{"model": "image classifier", "dataset": "stained colorectal tissue patches (NCT-CRC-HE-100K)", "train_examples": 45211, "image_size": 32, "crop_scale_min": 0.7, "horizontal_flip": true, "translate": 0.06, "color_jitter": 0.2, "targets": ["tissue"], "num_classes": 9, "arch": "gmlp", "norm": "layernorm", "mlp_ratio": 2, "patch_size": [2, 2], "layers": 16, "width": 192, "mixing": "mixup", "label_smoothing": 0.1, "loss": "cross_entropy", "residual_init": "scaled_by_depth", "optimizer": "soap", "beta2": 0.95, "lr": 0.0035, "beta1": 0.9, "shampoo_beta": 0.95, "eps": 1e-08, "precondition_frequency": 10, "max_precond_dim": 1024, "one_sided": true, "adamw_lr_other_params": 0.0012, "grad_clip": 3.0, "cautious_weight_decay": true, "ema_decay": 0.99, "steps": 8900, "batch_size": 256, "epochs": 50.4, "lr_schedule": "cosine_restarts", "final_lr_fraction": 0, "warmup_steps": 890, "weight_decay": 0.2, "adamw_weight_decay_other_params": 0.01}
Rows from block 10 of a small image classifier, named by matrix and row number. Rows with one number belong to one neuron. Each number is 50 + 15 x the weight over its row's rms, rounded and kept within 0 to 99. All counts start at 0. After the name is the row's rms in percent of the matrix's.
After each neuron's rows are labels from the 100 images, of 14848, where the neuron reaches its largest size: "top examples" is what is common among them. Only what is clearly more common there than usual is listed. The data: stained colorectal tissue patches (NCT-CRC-HE-100K).
# u: gMLP up (value half) (model.blocks.10.mixer.u.weight, 192x192), inputs 0-191
# v: gMLP up (gate half) (model.blocks.10.mixer.v.weight, 192x192), inputs 0-191
# out: gMLP down (model.blocks.10.mixer.out.weight, 192x192, transposed), outputs 0-191

u.50 107:39 44 72 54 63 31 47 49 58 69 03 73 46 42 62 66 48 43 29 55 60 45 50 40 29 38 55 48 55 57 50 37 59 45 63 72 37 57 46 38 55 55 41 62 78 71 66 59 40 48 85 59 41 57 48 43 56 50 49 58 46 36 30 50 35 57 74 52 32 64 45 48 72 55 74 52 55 50 47 25 38 46 69 55 78 82 47 51 41 67 38 44 30 32 34 75 58 63 50 73 85 31 62 33 31 53 88 52 27 24 44 33 45 53 57 45 75 36 66 46 64 50 00 48 44 55 40 40 62 56 35 49 59 64 50 51 54 43 33 67 39 58 53 52 81 39 37 38 74 55 29 66 48 75 22 45 51 37 62 53 43 53 53 65 23 22 43 55 63 37 51 67 11 53 37 23 67 38 61 47 64 48 55 50 24 47 42 56 24 45 48 40
v.50 108:47 36 27 52 57 72 77 56 39 43 56 67 40 38 80 23 26 49 49 34 52 33 61 46 30 55 71 67 38 41 44 46 73 70 40 54 45 52 57 74 38 38 85 42 52 54 28 60 53 56 50 54 36 65 08 45 48 73 48 59 33 45 41 23 43 46 24 22 47 44 73 63 58 61 50 49 61 41 59 58 51 63 18 56 34 40 71 56 62 65 27 52 54 36 45 18 63 33 66 36 50 28 13 55 52 62 41 34 56 66 51 48 42 39 42 47 28 28 36 54 81 59 56 63 53 49 55 63 49 41 51 58 60 37 58 78 82 43 52 52 82 57 52 46 60 40 51 44 38 34 68 73 64 54 61 63 52 53 24 05 52 61 40 41 66 40 42 52 33 57 60 43 57 30 77 50 29 80 82 72 25 39 55 49 55 45 45 39 59 58 41 53
out.50 099:51 48 56 59 24 40 49 70 63 39 25 36 43 75 68 65 51 49 78 50 69 63 26 39 28 39 60 45 48 54 47 48 14 33 53 32 62 29 58 45 64 39 23 56 54 78 52 60 41 63 34 39 58 39 33 47 69 43 55 66 74 36 34 29 30 41 45 53 26 29 41 39 39 46 61 63 34 49 63 38 55 55 63 80 52 78 51 41 27 49 52 46 89 36 45 58 87 38 60 27 61 49 50 44 50 41 38 23 58 57 64 33 81 55 41 53 53 47 56 45 59 50 78 59 43 56 24 41 47 23 64 56 66 50 65 16 65 55 60 67 34 44 52 48 64 39 32 53 61 49 24 38 27 65 52 33 53 44 51 60 52 43 58 56 44 70 81 36 80 54 71 11 29 63 28 37 42 55 35 60 33 39 36 32 74 58 42 69 34 44 45 45
top examples: tissue: normal colon mucosa

u.123 106:50 34 50 60 37 59 44 49 33 31 43 44 68 32 22 43 55 62 64 81 09 50 50 52 56 53 53 59 70 57 44 45 45 53 50 73 22 64 19 51 56 60 56 78 41 42 26 66 51 33 75 40 43 57 32 90 58 51 41 45 42 41 52 27 63 64 45 61 56 34 49 45 54 57 63 59 37 60 72 40 34 39 60 39 30 85 37 62 48 68 73 37 44 52 53 39 52 82 13 50 46 60 51 66 58 33 35 67 41 68 49 48 45 39 69 57 57 16 62 61 36 46 24 57 22 82 59 49 76 41 80 54 46 61 61 36 45 54 71 61 57 29 36 62 43 37 67 49 18 54 63 40 76 63 36 51 47 57 66 57 85 32 55 66 60 54 30 56 45 36 59 70 63 47 69 44 35 51 40 49 52 35 65 72 23 70 43 34 51 53 43 76
v.123 094:52 44 60 66 54 46 49 10 33 39 19 46 80 54 35 49 45 57 44 70 10 55 39 54 67 54 66 75 77 59 46 49 32 58 51 62 19 88 47 31 56 57 61 56 35 50 50 68 33 40 72 44 52 57 30 71 37 72 31 54 39 49 64 45 57 56 38 62 64 56 52 34 62 43 76 43 41 57 82 48 54 51 50 30 25 62 36 47 32 70 58 55 78 30 52 53 60 71 18 42 40 73 53 57 63 50 47 61 36 92 36 40 39 35 63 46 43 33 54 70 41 41 42 56 25 64 64 64 73 24 72 47 40 67 41 33 73 43 54 64 53 32 34 44 50 52 80 44 26 33 59 55 60 50 43 61 68 52 49 48 64 24 61 68 53 48 43 50 49 40 48 65 46 72 74 46 47 57 51 40 52 53 79 69 33 59 42 23 47 44 40 85
out.123 111:38 34 64 24 43 65 19 57 49 70 36 62 48 38 49 48 50 41 39 63 38 62 52 61 38 45 62 67 55 43 73 52 54 32 40 40 34 46 45 53 47 34 55 42 54 61 53 37 52 46 48 29 74 44 57 51 32 62 74 57 58 23 48 36 31 17 39 39 53 63 34 58 56 39 45 42 65 39 73 57 86 37 49 26 29 61 30 25 47 61 53 65 64 54 41 51 73 40 41 64 42 34 75 77 41 83 83 70 31 43 73 42 26 76 48 70 28 52 58 34 60 46 43 71 57 77 59 59 57 62 40 35 50 78 74 64 46 48 31 66 55 31 23 64 55 51 32 47 53 46 64 59 40 39 36 41 47 72 62 35 47 04 70 41 41 35 64 58 32 40 26 35 63 85 55 57 61 65 42 75 44 49 51 45 63 50 72 57 28 64 27 58
top examples: tissue: smooth muscle; tissue: debris

u.1 117:50 34 62 52 85 70 25 49 36 68 53 47 71 47 54 63 39 65 54 53 37 57 28 36 51 49 71 48 53 41 80 61 36 48 68 38 71 61 76 54 41 64 59 30 69 45 24 34 51 48 69 33 52 38 68 56 58 45 27 46 24 58 46 77 68 39 73 20 70 37 37 51 53 48 49 63 29 43 16 68 43 39 42 61 31 54 42 32 70 51 48 57 41 30 20 18 60 69 26 69 48 74 37 54 52 43 65 58 35 27 43 47 31 33 52 56 48 53 54 33 30 88 72 44 60 39 56 66 47 68 57 64 50 24 23 47 58 49 45 51 36 48 39 33 33 37 51 76 34 56 59 16 27 59 34 79 32 31 60 53 34 51 61 50 50 17 22 63 52 55 28 40 56 52 47 51 36 77 50 53 49 48 64 59 69 42 42 45 56 36 57 33
v.1 099:38 64 68 54 81 70 88 33 52 43 62 42 52 51 59 44 42 72 47 45 34 54 35 29 58 34 38 31 43 38 76 62 55 44 62 45 61 43 67 52 43 38 87 35 70 55 39 32 56 83 47 35 34 60 46 44 51 63 35 34 41 50 38 62 67 29 63 19 51 73 45 68 34 48 54 60 47 39 53 61 51 53 35 76 31 34 73 55 89 61 67 69 45 26 49 34 46 36 40 82 68 78 44 52 52 60 67 47 28 66 38 47 45 41 22 47 46 60 38 57 38 58 61 32 40 49 62 64 57 55 79 38 47 25 36 35 69 65 58 54 56 59 21 55 33 78 82 37 35 46 47 37 53 50 52 43 26 45 53 64 52 55 67 33 48 40 28 46 43 75 41 50 41 45 54 71 28 96 67 59 37 26 39 62 56 41 42 39 47 54 26 58
out.1 103:52 56 73 47 66 42 74 40 40 46 66 22 39 40 43 22 38 44 29 49 53 66 44 57 47 48 33 58 53 47 58 44 36 65 65 57 52 31 53 51 49 43 75 44 40 48 32 33 00 49 56 49 82 52 46 81 43 62 49 33 64 47 32 60 70 47 64 41 80 38 65 76 49 47 19 53 43 52 23 28 54 67 46 61 51 36 32 58 54 32 47 31 69 43 49 47 47 56 53 60 31 59 30 59 36 74 33 49 44 61 50 51 65 67 46 52 46 43 44 40 51 48 51 51 47 56 89 16 43 48 59 54 36 32 66 36 51 51 30 39 56 27 31 48 47 35 48 63 42 42 60 51 60 32 09 22 24 38 33 51 85 75 35 33 43 33 43 21 34 44 54 70 22 62 46 31 44 50 52 43 31 32 65 40 47 41 44 70 20 60 35 54
top examples: tissue: normal colon mucosa; tissue: lymphocytes

u.111 101:52 49 73 44 36 34 43 68 23 57 32 43 55 63 18 67 31 32 48 55 55 74 73 48 50 42 23 53 25 34 46 41 54 42 34 55 49 23 36 30 37 46 60 87 43 53 66 68 63 63 47 44 62 44 57 43 55 39 60 44 54 48 41 28 50 66 33 80 79 60 63 34 49 33 30 53 39 42 41 40 54 60 72 61 71 74 70 57 48 57 47 33 53 65 84 71 52 58 72 60 62 28 54 50 49 54 36 39 63 41 90 51 50 42 38 61 50 66 59 76 53 25 46 68 81 68 56 19 18 50 68 57 34 66 35 45 31 59 56 46 47 65 55 34 56 50 26 46 69 50 38 64 34 51 48 35 63 27 25 68 50 50 41 60 65 50 57 03 60 53 49 61 62 66 61 44 61 04 25 32 60 55 53 42 53 57 53 53 37 55 57 45
v.111 106:67 26 20 66 33 55 58 50 58 33 64 27 50 39 46 34 44 59 62 55 54 60 55 54 50 55 62 61 71 63 58 27 55 71 50 76 25 51 46 68 59 57 54 49 38 37 37 27 42 28 44 37 46 71 33 67 35 48 38 33 40 50 44 51 42 39 42 52 25 30 29 65 72 38 68 70 69 54 47 58 72 49 26 45 22 56 51 58 64 41 82 70 53 29 53 35 60 48 62 45 21 32 52 55 58 65 62 31 83 72 80 61 42 56 53 27 24 47 47 56 58 45 50 48 41 34 68 62 62 52 54 10 78 32 33 54 80 51 40 75 78 31 19 53 37 38 76 64 12 45 41 62 70 54 48 62 60 67 58 55 53 65 46 44 25 57 35 58 36 42 39 41 50 50 56 53 64 63 64 43 66 41 69 77 66 52 42 58 78 42 46 68
out.111 097:53 73 65 38 41 41 59 58 48 66 43 46 88 43 59 64 58 42 28 72 68 51 54 35 52 48 36 44 36 46 63 25 52 38 50 66 58 31 48 51 68 63 41 57 39 48 26 69 41 53 41 56 32 57 64 45 51 30 76 71 38 51 70 50 67 59 54 29 70 36 43 51 19 50 11 55 76 40 46 19 52 57 57 45 51 18 60 33 43 77 62 57 40 37 52 43 71 80 38 59 49 52 49 44 48 59 63 54 42 45 61 54 48 43 63 50 41 26 41 57 35 32 38 31 34 69 45 25 41 45 60 56 60 62 35 40 39 73 30 46 73 77 60 46 57 61 61 38 21 67 67 82 51 28 65 37 37 52 45 90 32 31 32 44 48 51 44 54 47 64 54 66 15 36 33 75 62 56 50 20 70 62 23 56 44 62 63 39 58 90 36 64
top examples: tissue: adipose tissue

u.151 099:58 21 29 79 43 64 54 43 59 18 67 52 61 55 42 23 56 50 44 53 40 36 43 35 33 58 79 66 66 48 62 72 54 32 71 26 35 86 39 82 64 41 51 42 39 53 49 56 54 38 71 28 31 81 61 65 35 61 44 51 62 70 46 60 52 54 47 50 37 40 43 55 46 44 60 46 44 55 45 46 66 31 60 43 37 75 52 50 44 74 65 64 50 25 29 57 26 48 28 58 08 72 62 50 32 34 63 43 46 71 49 39 42 48 52 59 44 26 48 60 42 54 42 12 30 29 53 53 64 44 73 28 71 40 36 37 52 40 48 65 63 30 42 52 14 68 86 61 41 72 59 40 61 66 68 35 52 43 56 66 79 52 63 41 61 48 72 56 59 44 46 46 49 53 38 72 36 74 57 42 78 45 56 69 41 73 35 47 63 55 35 68
v.151 121:66 60 45 28 31 45 51 32 59 69 57 31 63 43 51 65 54 49 10 69 44 67 44 53 46 61 22 88 47 60 11 31 54 60 36 44 63 22 27 61 33 52 54 85 48 37 42 54 19 41 65 56 68 47 48 27 32 59 59 60 67 69 48 46 47 43 33 85 57 35 84 39 38 29 61 65 70 58 69 60 43 83 62 45 33 61 41 64 32 60 50 42 67 74 32 31 46 48 72 03 57 14 34 42 56 53 40 38 60 48 47 52 76 49 66 34 49 49 77 62 53 53 48 43 61 55 64 28 48 44 40 35 51 56 57 57 43 52 57 35 45 66 64 30 47 46 31 59 56 37 38 70 31 49 53 61 70 61 43 73 32 52 44 36 62 73 83 29 29 38 31 39 57 54 46 35 52 37 34 52 65 54 55 54 61 46 52 60 41 38 58 40
out.151 106:64 60 65 70 47 47 47 46 18 34 63 42 23 40 73 51 44 81 51 30 40 44 55 30 29 70 61 40 53 63 63 47 47 42 61 40 33 74 74 37 59 66 78 68 63 57 32 56 57 26 34 44 51 34 61 65 47 62 27 53 63 59 34 47 30 47 51 43 63 65 52 46 75 48 49 35 49 57 46 31 50 43 77 40 69 55 46 37 50 55 70 75 45 61 83 45 72 43 41 44 72 68 61 66 55 79 38 09 46 27 32 72 50 64 63 67 47 30 47 37 29 28 67 40 33 51 47 53 40 62 38 65 57 46 54 41 49 48 48 54 66 18 51 56 62 36 49 65 39 62 56 53 56 42 57 91 55 71 54 18 49 52 32 47 47 34 45 49 61 48 33 01 47 66 61 99 52 45 34 68 42 36 43 42 72 57 60 45 39 51 47 65
top examples: tissue: adipose tissue

u.142 100:46 45 25 72 51 83 80 26 61 52 55 43 69 36 52 65 24 47 55 43 51 36 52 49 26 68 71 49 63 66 26 54 41 43 60 37 34 61 46 55 89 59 48 51 41 53 55 25 70 53 60 54 47 89 43 42 46 76 58 63 54 57 47 48 54 65 71 36 49 30 43 62 28 28 41 52 49 51 33 50 33 43 56 50 41 37 57 45 72 36 51 45 23 29 41 63 58 10 49 83 38 54 65 57 59 58 72 43 56 33 38 45 45 74 55 58 55 46 58 82 46 65 55 16 37 10 54 53 75 52 67 60 71 35 60 34 58 69 40 33 66 63 47 68 40 47 78 75 43 60 37 42 61 35 58 36 24 39 44 41 64 53 27 50 37 40 41 65 64 42 49 32 42 57 40 48 46 72 59 45 81 27 74 47 63 70 53 49 65 36 32 77
v.142 097:45 40 35 57 35 60 68 33 41 46 28 56 54 32 40 61 39 79 58 69 60 61 78 73 65 73 42 56 56 56 40 45 47 57 56 50 45 54 58 47 61 75 48 65 35 83 58 33 46 55 44 51 99 75 35 53 32 64 57 35 62 36 76 43 59 62 42 77 64 49 27 48 45 30 46 42 43 79 53 63 39 25 57 68 49 65 52 56 64 26 83 49 30 54 43 48 43 41 54 24 27 19 61 52 60 71 51 42 69 64 53 50 51 63 52 39 78 56 45 59 54 30 62 49 17 36 55 33 70 59 36 56 58 41 69 56 51 74 83 38 54 44 43 49 42 50 43 51 46 61 40 73 70 30 49 49 61 64 46 42 52 22 12 41 25 77 08 52 55 53 36 41 64 40 30 49 69 37 38 57 40 56 65 53 45 60 47 63 60 28 41 50
out.142 098:58 56 49 56 51 40 48 51 40 34 55 29 37 16 60 44 52 57 22 50 52 37 38 29 43 51 53 35 47 86 37 57 59 48 44 25 34 64 74 56 66 67 55 56 06 63 37 55 48 42 40 60 61 45 76 49 66 58 46 62 55 28 46 19 49 55 67 40 55 40 43 59 27 35 30 61 65 47 23 50 60 57 39 46 43 60 48 50 77 60 44 68 29 29 42 58 34 27 53 25 50 44 41 36 63 51 31 29 68 35 51 50 66 26 79 55 55 57 25 28 45 27 31 31 21 58 50 53 51 66 32 71 60 55 51 65 78 55 38 41 49 63 65 30 59 29 75 50 66 56 34 41 49 06 37 56 43 41 53 69 41 27 34 60 45 49 61 74 38 58 63 62 59 49 54 58 76 48 34 43 48 60 79 43 65 51 60 58 51 71 00 57
top examples: tissue: smooth muscle

u.122 085:37 39 43 77 61 50 77 30 36 46 45 51 63 54 30 60 49 46 61 51 41 59 50 45 55 57 80 50 85 70 37 46 48 47 70 72 36 70 44 33 46 49 45 56 56 57 49 55 52 34 66 62 67 72 40 61 50 67 49 45 58 36 60 45 66 46 31 54 47 67 35 43 37 31 52 49 32 64 71 60 55 27 73 38 35 81 40 60 56 36 62 48 32 35 61 67 28 76 40 66 17 50 69 72 88 66 40 44 24 60 69 23 45 53 80 68 70 48 42 65 44 29 33 52 45 42 48 39 68 39 63 54 44 69 53 37 50 46 96 66 45 27 32 59 24 38 45 47 35 48 48 30 47 55 34 58 74 48 82 42 54 26 46 62 48 67 19 60 67 44 29 65 72 65 27 55 38 50 59 45 41 64 74 66 37 74 38 46 68 74 36 44
v.122 096:34 49 18 36 40 51 55 30 60 36 46 45 87 43 61 62 69 12 38 22 45 34 72 44 47 84 51 31 66 47 51 74 68 37 42 43 64 48 63 43 82 46 58 33 63 55 36 43 34 45 59 63 27 43 67 37 23 50 65 65 42 49 43 72 39 38 78 23 50 51 23 52 54 12 42 54 46 36 54 65 42 40 74 55 67 28 62 74 66 41 42 12 20 32 46 36 60 59 40 69 48 47 49 41 53 39 71 61 75 35 64 68 53 50 51 48 45 49 50 73 56 65 53 59 32 35 49 15 58 34 31 66 69 50 62 33 51 65 52 52 52 34 52 47 27 31 59 60 53 21 60 48 40 57 63 38 68 63 62 35 79 37 45 60 40 40 57 74 49 59 56 28 62 53 39 56 20 40 38 64 60 50 63 63 38 84 51 52 52 51 55 57
out.122 103:44 45 31 99 36 48 74 31 59 29 46 46 77 51 59 47 88 63 44 58 41 51 34 51 47 62 42 39 76 45 15 43 56 65 26 72 39 54 32 44 55 50 56 34 37 74 45 56 54 49 55 28 57 37 60 20 76 32 38 67 67 57 35 65 36 50 53 54 48 37 44 62 33 37 65 65 33 44 34 41 54 47 59 60 29 60 47 50 55 58 38 37 54 65 65 67 60 49 41 45 61 26 48 55 57 32 37 72 47 19 55 44 58 55 50 38 75 36 67 47 31 45 28 40 45 43 51 47 41 41 55 55 48 28 33 71 59 26 66 48 43 26 35 40 60 40 70 61 70 28 32 56 51 82 42 60 42 41 29 42 52 42 45 42 82 74 45 31 54 42 50 61 46 39 41 05 25 33 37 25 64 34 69 51 74 35 22 54 40 25 40 41
top examples: tissue: adipose tissue

u.149 106:50 56 56 63 73 44 56 76 20 39 72 35 35 30 35 26 56 46 48 33 40 93 57 26 43 62 53 53 77 43 65 57 73 27 64 49 81 50 55 56 39 18 62 42 53 47 60 36 50 40 20 14 21 46 50 67 60 55 36 42 48 52 46 60 33 59 36 46 47 59 43 69 42 44 52 61 51 47 58 51 50 45 40 50 57 49 74 40 37 39 42 49 19 44 73 27 47 67 34 71 42 59 39 64 44 44 40 48 34 44 99 68 58 63 49 42 46 70 31 26 33 87 49 29 22 63 77 53 54 38 50 56 52 29 27 43 61 40 40 57 71 39 17 55 47 40 67 61 43 70 70 31 49 45 44 40 40 38 83 56 60 67 58 50 50 45 31 62 39 81 54 38 62 59 55 60 61 62 56 38 52 50 43 59 53 66 46 56 76 68 45 42
v.149 103:41 49 46 38 35 44 42 68 46 27 30 64 44 50 53 50 34 47 45 81 50 45 54 57 41 57 47 35 42 72 42 45 63 64 31 73 19 63 51 38 63 72 46 72 90 61 50 79 48 43 64 71 78 38 49 51 57 45 50 51 41 35 55 41 50 65 34 46 51 30 51 57 67 37 34 42 62 50 26 30 59 47 68 47 61 70 65 57 46 49 59 48 58 57 65 73 40 34 44 24 52 19 56 24 44 81 47 33 49 46 81 70 10 33 71 72 47 38 81 65 81 54 40 47 60 59 44 53 56 26 56 49 32 86 51 91 45 22 72 69 68 60 59 47 54 32 25 43 41 52 48 63 42 79 49 38 65 56 34 29 40 37 29 24 47 59 62 30 32 47 63 46 55 44 49 52 57 33 33 52 59 28 59 35 32 49 67 52 40 57 47 33
out.149 112:73 42 57 59 46 53 70 52 66 56 71 57 46 41 47 69 40 48 36 46 55 68 49 52 78 72 52 34 32 28 56 43 64 34 32 37 39 87 26 46 44 46 45 52 37 27 62 58 64 17 53 56 55 03 61 61 27 40 36 68 65 68 76 59 49 41 69 88 54 52 39 64 69 63 58 71 60 41 26 44 48 63 39 34 51 47 58 65 67 27 56 43 74 52 18 66 57 65 46 37 50 42 45 45 46 50 39 40 39 49 61 65 75 62 71 50 78 56 52 75 43 47 66 69 20 48 27 54 38 61 91 55 42 52 45 56 55 61 49 45 32 76 40 68 39 48 32 40 49 53 58 45 70 44 62 56 42 38 67 57 79 35 39 46 63 32 59 42 80 32 62 21 29 48 60 61 44 45 59 44 35 32 26 51 73 32 57 22 32 43 40 43
top examples: tissue: normal colon mucosa; tissue: tumour epithelium

u.109 097:48 53 62 52 54 50 57 49 58 68 61 52 51 50 39 33 38 22 33 51 62 57 56 27 36 46 48 50 70 19 48 39 75 17 53 27 60 33 41 41 18 21 68 70 42 39 58 61 60 51 34 33 15 63 62 36 67 62 54 67 93 60 50 54 25 44 58 67 69 52 64 57 49 50 51 45 40 51 63 71 67 58 68 26 50 69 64 58 48 57 34 39 53 59 55 64 34 51 32 63 73 51 55 89 62 49 37 44 53 42 40 32 49 54 69 49 40 75 47 57 43 22 45 28 49 92 46 24 71 38 75 32 63 28 47 43 45 36 23 51 32 48 43 70 57 50 51 71 65 46 39 36 40 57 64 33 53 45 44 88 76 70 54 82 47 27 52 55 54 54 68 50 27 66 43 32 48 43 46 32 45 73 54 22 62 62 45 48 68 59 54 52
v.109 098:81 27 37 52 27 41 36 48 44 43 42 28 70 38 28 47 46 44 55 61 33 47 47 45 65 63 56 66 67 59 47 23 44 82 52 51 22 55 61 27 79 80 53 63 65 52 53 30 40 27 69 53 52 59 31 50 70 56 65 43 26 61 48 60 59 39 41 69 29 27 43 48 76 35 65 68 82 68 61 58 45 41 64 29 52 61 54 53 24 31 69 48 31 58 34 52 66 74 71 31 27 21 61 06 66 62 64 52 65 39 63 53 40 48 69 39 33 35 57 50 54 46 30 72 48 47 67 70 69 41 47 42 37 73 56 49 55 69 62 60 55 51 67 66 65 30 65 40 32 58 64 67 52 66 61 60 56 51 64 34 20 40 33 46 35 53 38 61 35 24 63 39 63 48 53 49 60 41 18 49 67 44 65 53 41 70 77 64 41 31 46 49
out.109 094:56 63 41 58 41 60 56 29 36 72 50 61 43 44 53 65 56 21 58 47 57 51 48 56 60 46 57 21 36 41 91 52 62 44 35 43 67 53 74 61 39 39 41 37 48 52 39 50 50 78 60 47 25 30 62 37 30 46 47 58 78 43 40 51 58 53 51 38 58 56 47 43 26 04 27 44 46 51 58 24 50 55 33 38 52 42 56 40 46 68 52 52 33 45 29 36 48 76 48 60 24 84 36 61 56 52 58 66 39 43 66 67 65 63 41 50 14 36 62 55 18 55 44 39 33 55 57 51 44 53 69 76 64 46 60 31 57 53 63 23 67 38 58 49 77 68 26 46 52 34 51 61 71 44 51 51 63 34 23 72 40 43 63 26 52 52 56 33 62 53 22 45 44 44 23 55 60 60 89 53 38 62 37 49 33 44 30 21 61 75 04 68
top examples: tissue: adipose tissue

u.177 092:56 27 38 30 47 61 52 58 59 80 63 47 30 85 55 43 42 55 35 45 53 48 53 20 68 52 60 63 33 39 45 39 73 59 54 33 47 62 53 52 43 38 31 44 77 41 49 60 47 72 57 64 53 54 15 40 48 43 43 42 47 49 70 40 51 27 25 32 18 43 67 76 60 63 51 53 38 56 70 37 48 89 11 43 30 59 69 61 47 74 46 58 64 45 56 56 53 52 37 49 47 19 37 48 73 53 44 50 51 49 65 23 53 40 55 72 19 27 55 60 49 47 34 38 27 85 50 62 34 50 30 39 64 38 48 61 78 51 39 57 78 72 36 48 46 57 43 49 33 60 42 50 71 59 71 56 60 49 33 39 49 60 61 31 40 40 53 47 40 83 67 58 37 31 56 28 09 62 33 66 47 61 35 31 62 31 74 48 48 40 48 81
v.177 097:46 63 31 48 45 62 69 70 33 61 49 67 21 57 43 54 21 51 65 47 57 39 77 82 48 41 39 48 32 45 29 64 46 63 47 31 68 49 61 41 55 76 48 54 44 78 42 46 57 48 62 57 44 42 62 56 39 34 59 47 34 39 57 68 83 60 56 39 64 59 50 60 30 73 48 50 49 34 44 49 80 45 50 65 63 34 47 63 58 29 42 58 43 81 27 47 78 37 61 19 45 40 45 19 33 51 48 71 56 35 36 78 74 63 57 47 50 67 53 29 60 43 94 62 69 41 51 43 55 39 31 32 56 59 63 58 33 49 55 56 59 52 75 68 59 33 52 21 31 45 96 61 46 38 40 56 29 59 36 45 19 26 36 38 36 64 65 38 77 46 24 19 70 33 43 59 55 47 57 64 42 60 41 37 26 54 64 58 57 42 42 42
out.177 095:59 54 55 34 66 47 45 77 79 75 24 23 46 34 42 66 25 38 51 68 26 59 53 48 78 65 29 54 54 38 64 24 53 37 44 32 34 66 57 84 17 58 71 47 53 47 19 47 47 57 46 44 54 62 51 42 36 26 72 79 55 35 32 40 41 48 38 27 36 62 42 49 62 44 74 45 57 40 56 60 76 70 57 52 54 53 30 86 59 57 56 52 56 56 38 22 57 39 54 59 22 77 70 54 47 51 28 29 72 53 43 49 67 44 65 68 62 35 21 62 25 46 47 70 34 61 24 57 32 70 53 74 50 61 73 66 71 48 50 72 51 48 39 57 58 69 70 58 56 53 18 45 25 56 34 53 49 58 32 45 37 45 54 53 32 37 38 53 51 28 33 49 35 77 31 27 47 45 56 73 36 45 52 46 46 41 57 31 36 43 62 53
top examples: tissue: smooth muscle

u.47 083:48 51 70 53 46 45 56 59 46 36 43 80 44 60 50 57 11 32 41 36 52 57 45 17 36 34 59 71 42 48 51 64 46 38 63 44 80 37 37 76 49 47 32 76 55 24 50 69 56 10 77 71 51 29 48 33 41 79 47 58 65 65 39 51 69 50 52 29 63 37 46 43 33 43 65 45 50 37 45 31 59 32 69 56 62 70 61 58 51 54 38 56 72 60 61 88 31 55 62 32 52 73 57 70 50 44 47 70 78 72 34 24 59 34 60 76 66 50 65 28 36 36 50 46 26 60 52 43 83 26 21 63 62 52 48 68 61 33 31 58 36 54 53 52 57 61 30 37 68 51 32 37 40 63 30 45 60 47 41 45 39 64 41 71 66 36 39 60 75 35 51 80 58 69 40 45 55 47 51 43 67 69 42 42 21 74 36 53 37 49 49 44
v.47 089:36 46 41 57 40 64 55 64 48 72 43 57 54 34 46 39 62 30 36 07 46 28 39 49 37 46 97 45 72 47 61 52 68 52 49 45 59 45 47 62 43 31 59 16 53 47 69 41 73 34 40 25 41 72 75 59 68 23 49 49 31 25 68 46 46 77 38 44 35 40 57 47 70 28 63 35 50 45 67 74 48 64 31 24 66 52 62 58 65 57 43 45 39 37 39 42 36 49 46 67 26 46 58 63 61 45 66 46 64 50 70 45 70 72 62 41 23 38 41 71 47 50 55 69 38 41 52 47 38 50 33 45 49 44 42 42 35 35 42 39 62 27 40 81 33 70 70 51 48 60 48 51 67 49 81 55 66 19 16 31 30 70 50 45 43 80 66 38 58 66 68 43 77 31 53 30 55 49 71 38 33 63 28 60 45 52 55 49 73 69 52 28
out.47 096:45 50 57 62 43 68 49 65 55 49 49 45 64 79 30 39 59 71 50 30 51 41 55 72 53 78 39 40 75 29 60 16 27 43 18 44 36 43 37 37 42 31 25 67 70 45 39 72 51 44 24 29 33 60 62 44 58 25 51 66 55 64 67 50 71 75 47 30 95 48 46 46 45 39 76 43 48 59 45 42 53 36 64 48 77 42 55 45 61 25 80 50 61 88 53 53 45 62 41 26 50 57 36 23 32 27 49 37 36 49 46 43 24 66 81 75 58 48 38 50 40 44 60 38 50 28 34 40 33 71 59 57 36 14 32 51 45 24 37 44 46 59 53 67 42 59 49 73 44 69 68 62 68 40 50 44 64 37 36 76 43 42 29 70 22 51 50 33 47 50 58 38 38 58 55 67 59 43 50 42 47 71 43 63 44 68 56 48 53 80 57 58
top examples: tissue: adipose tissue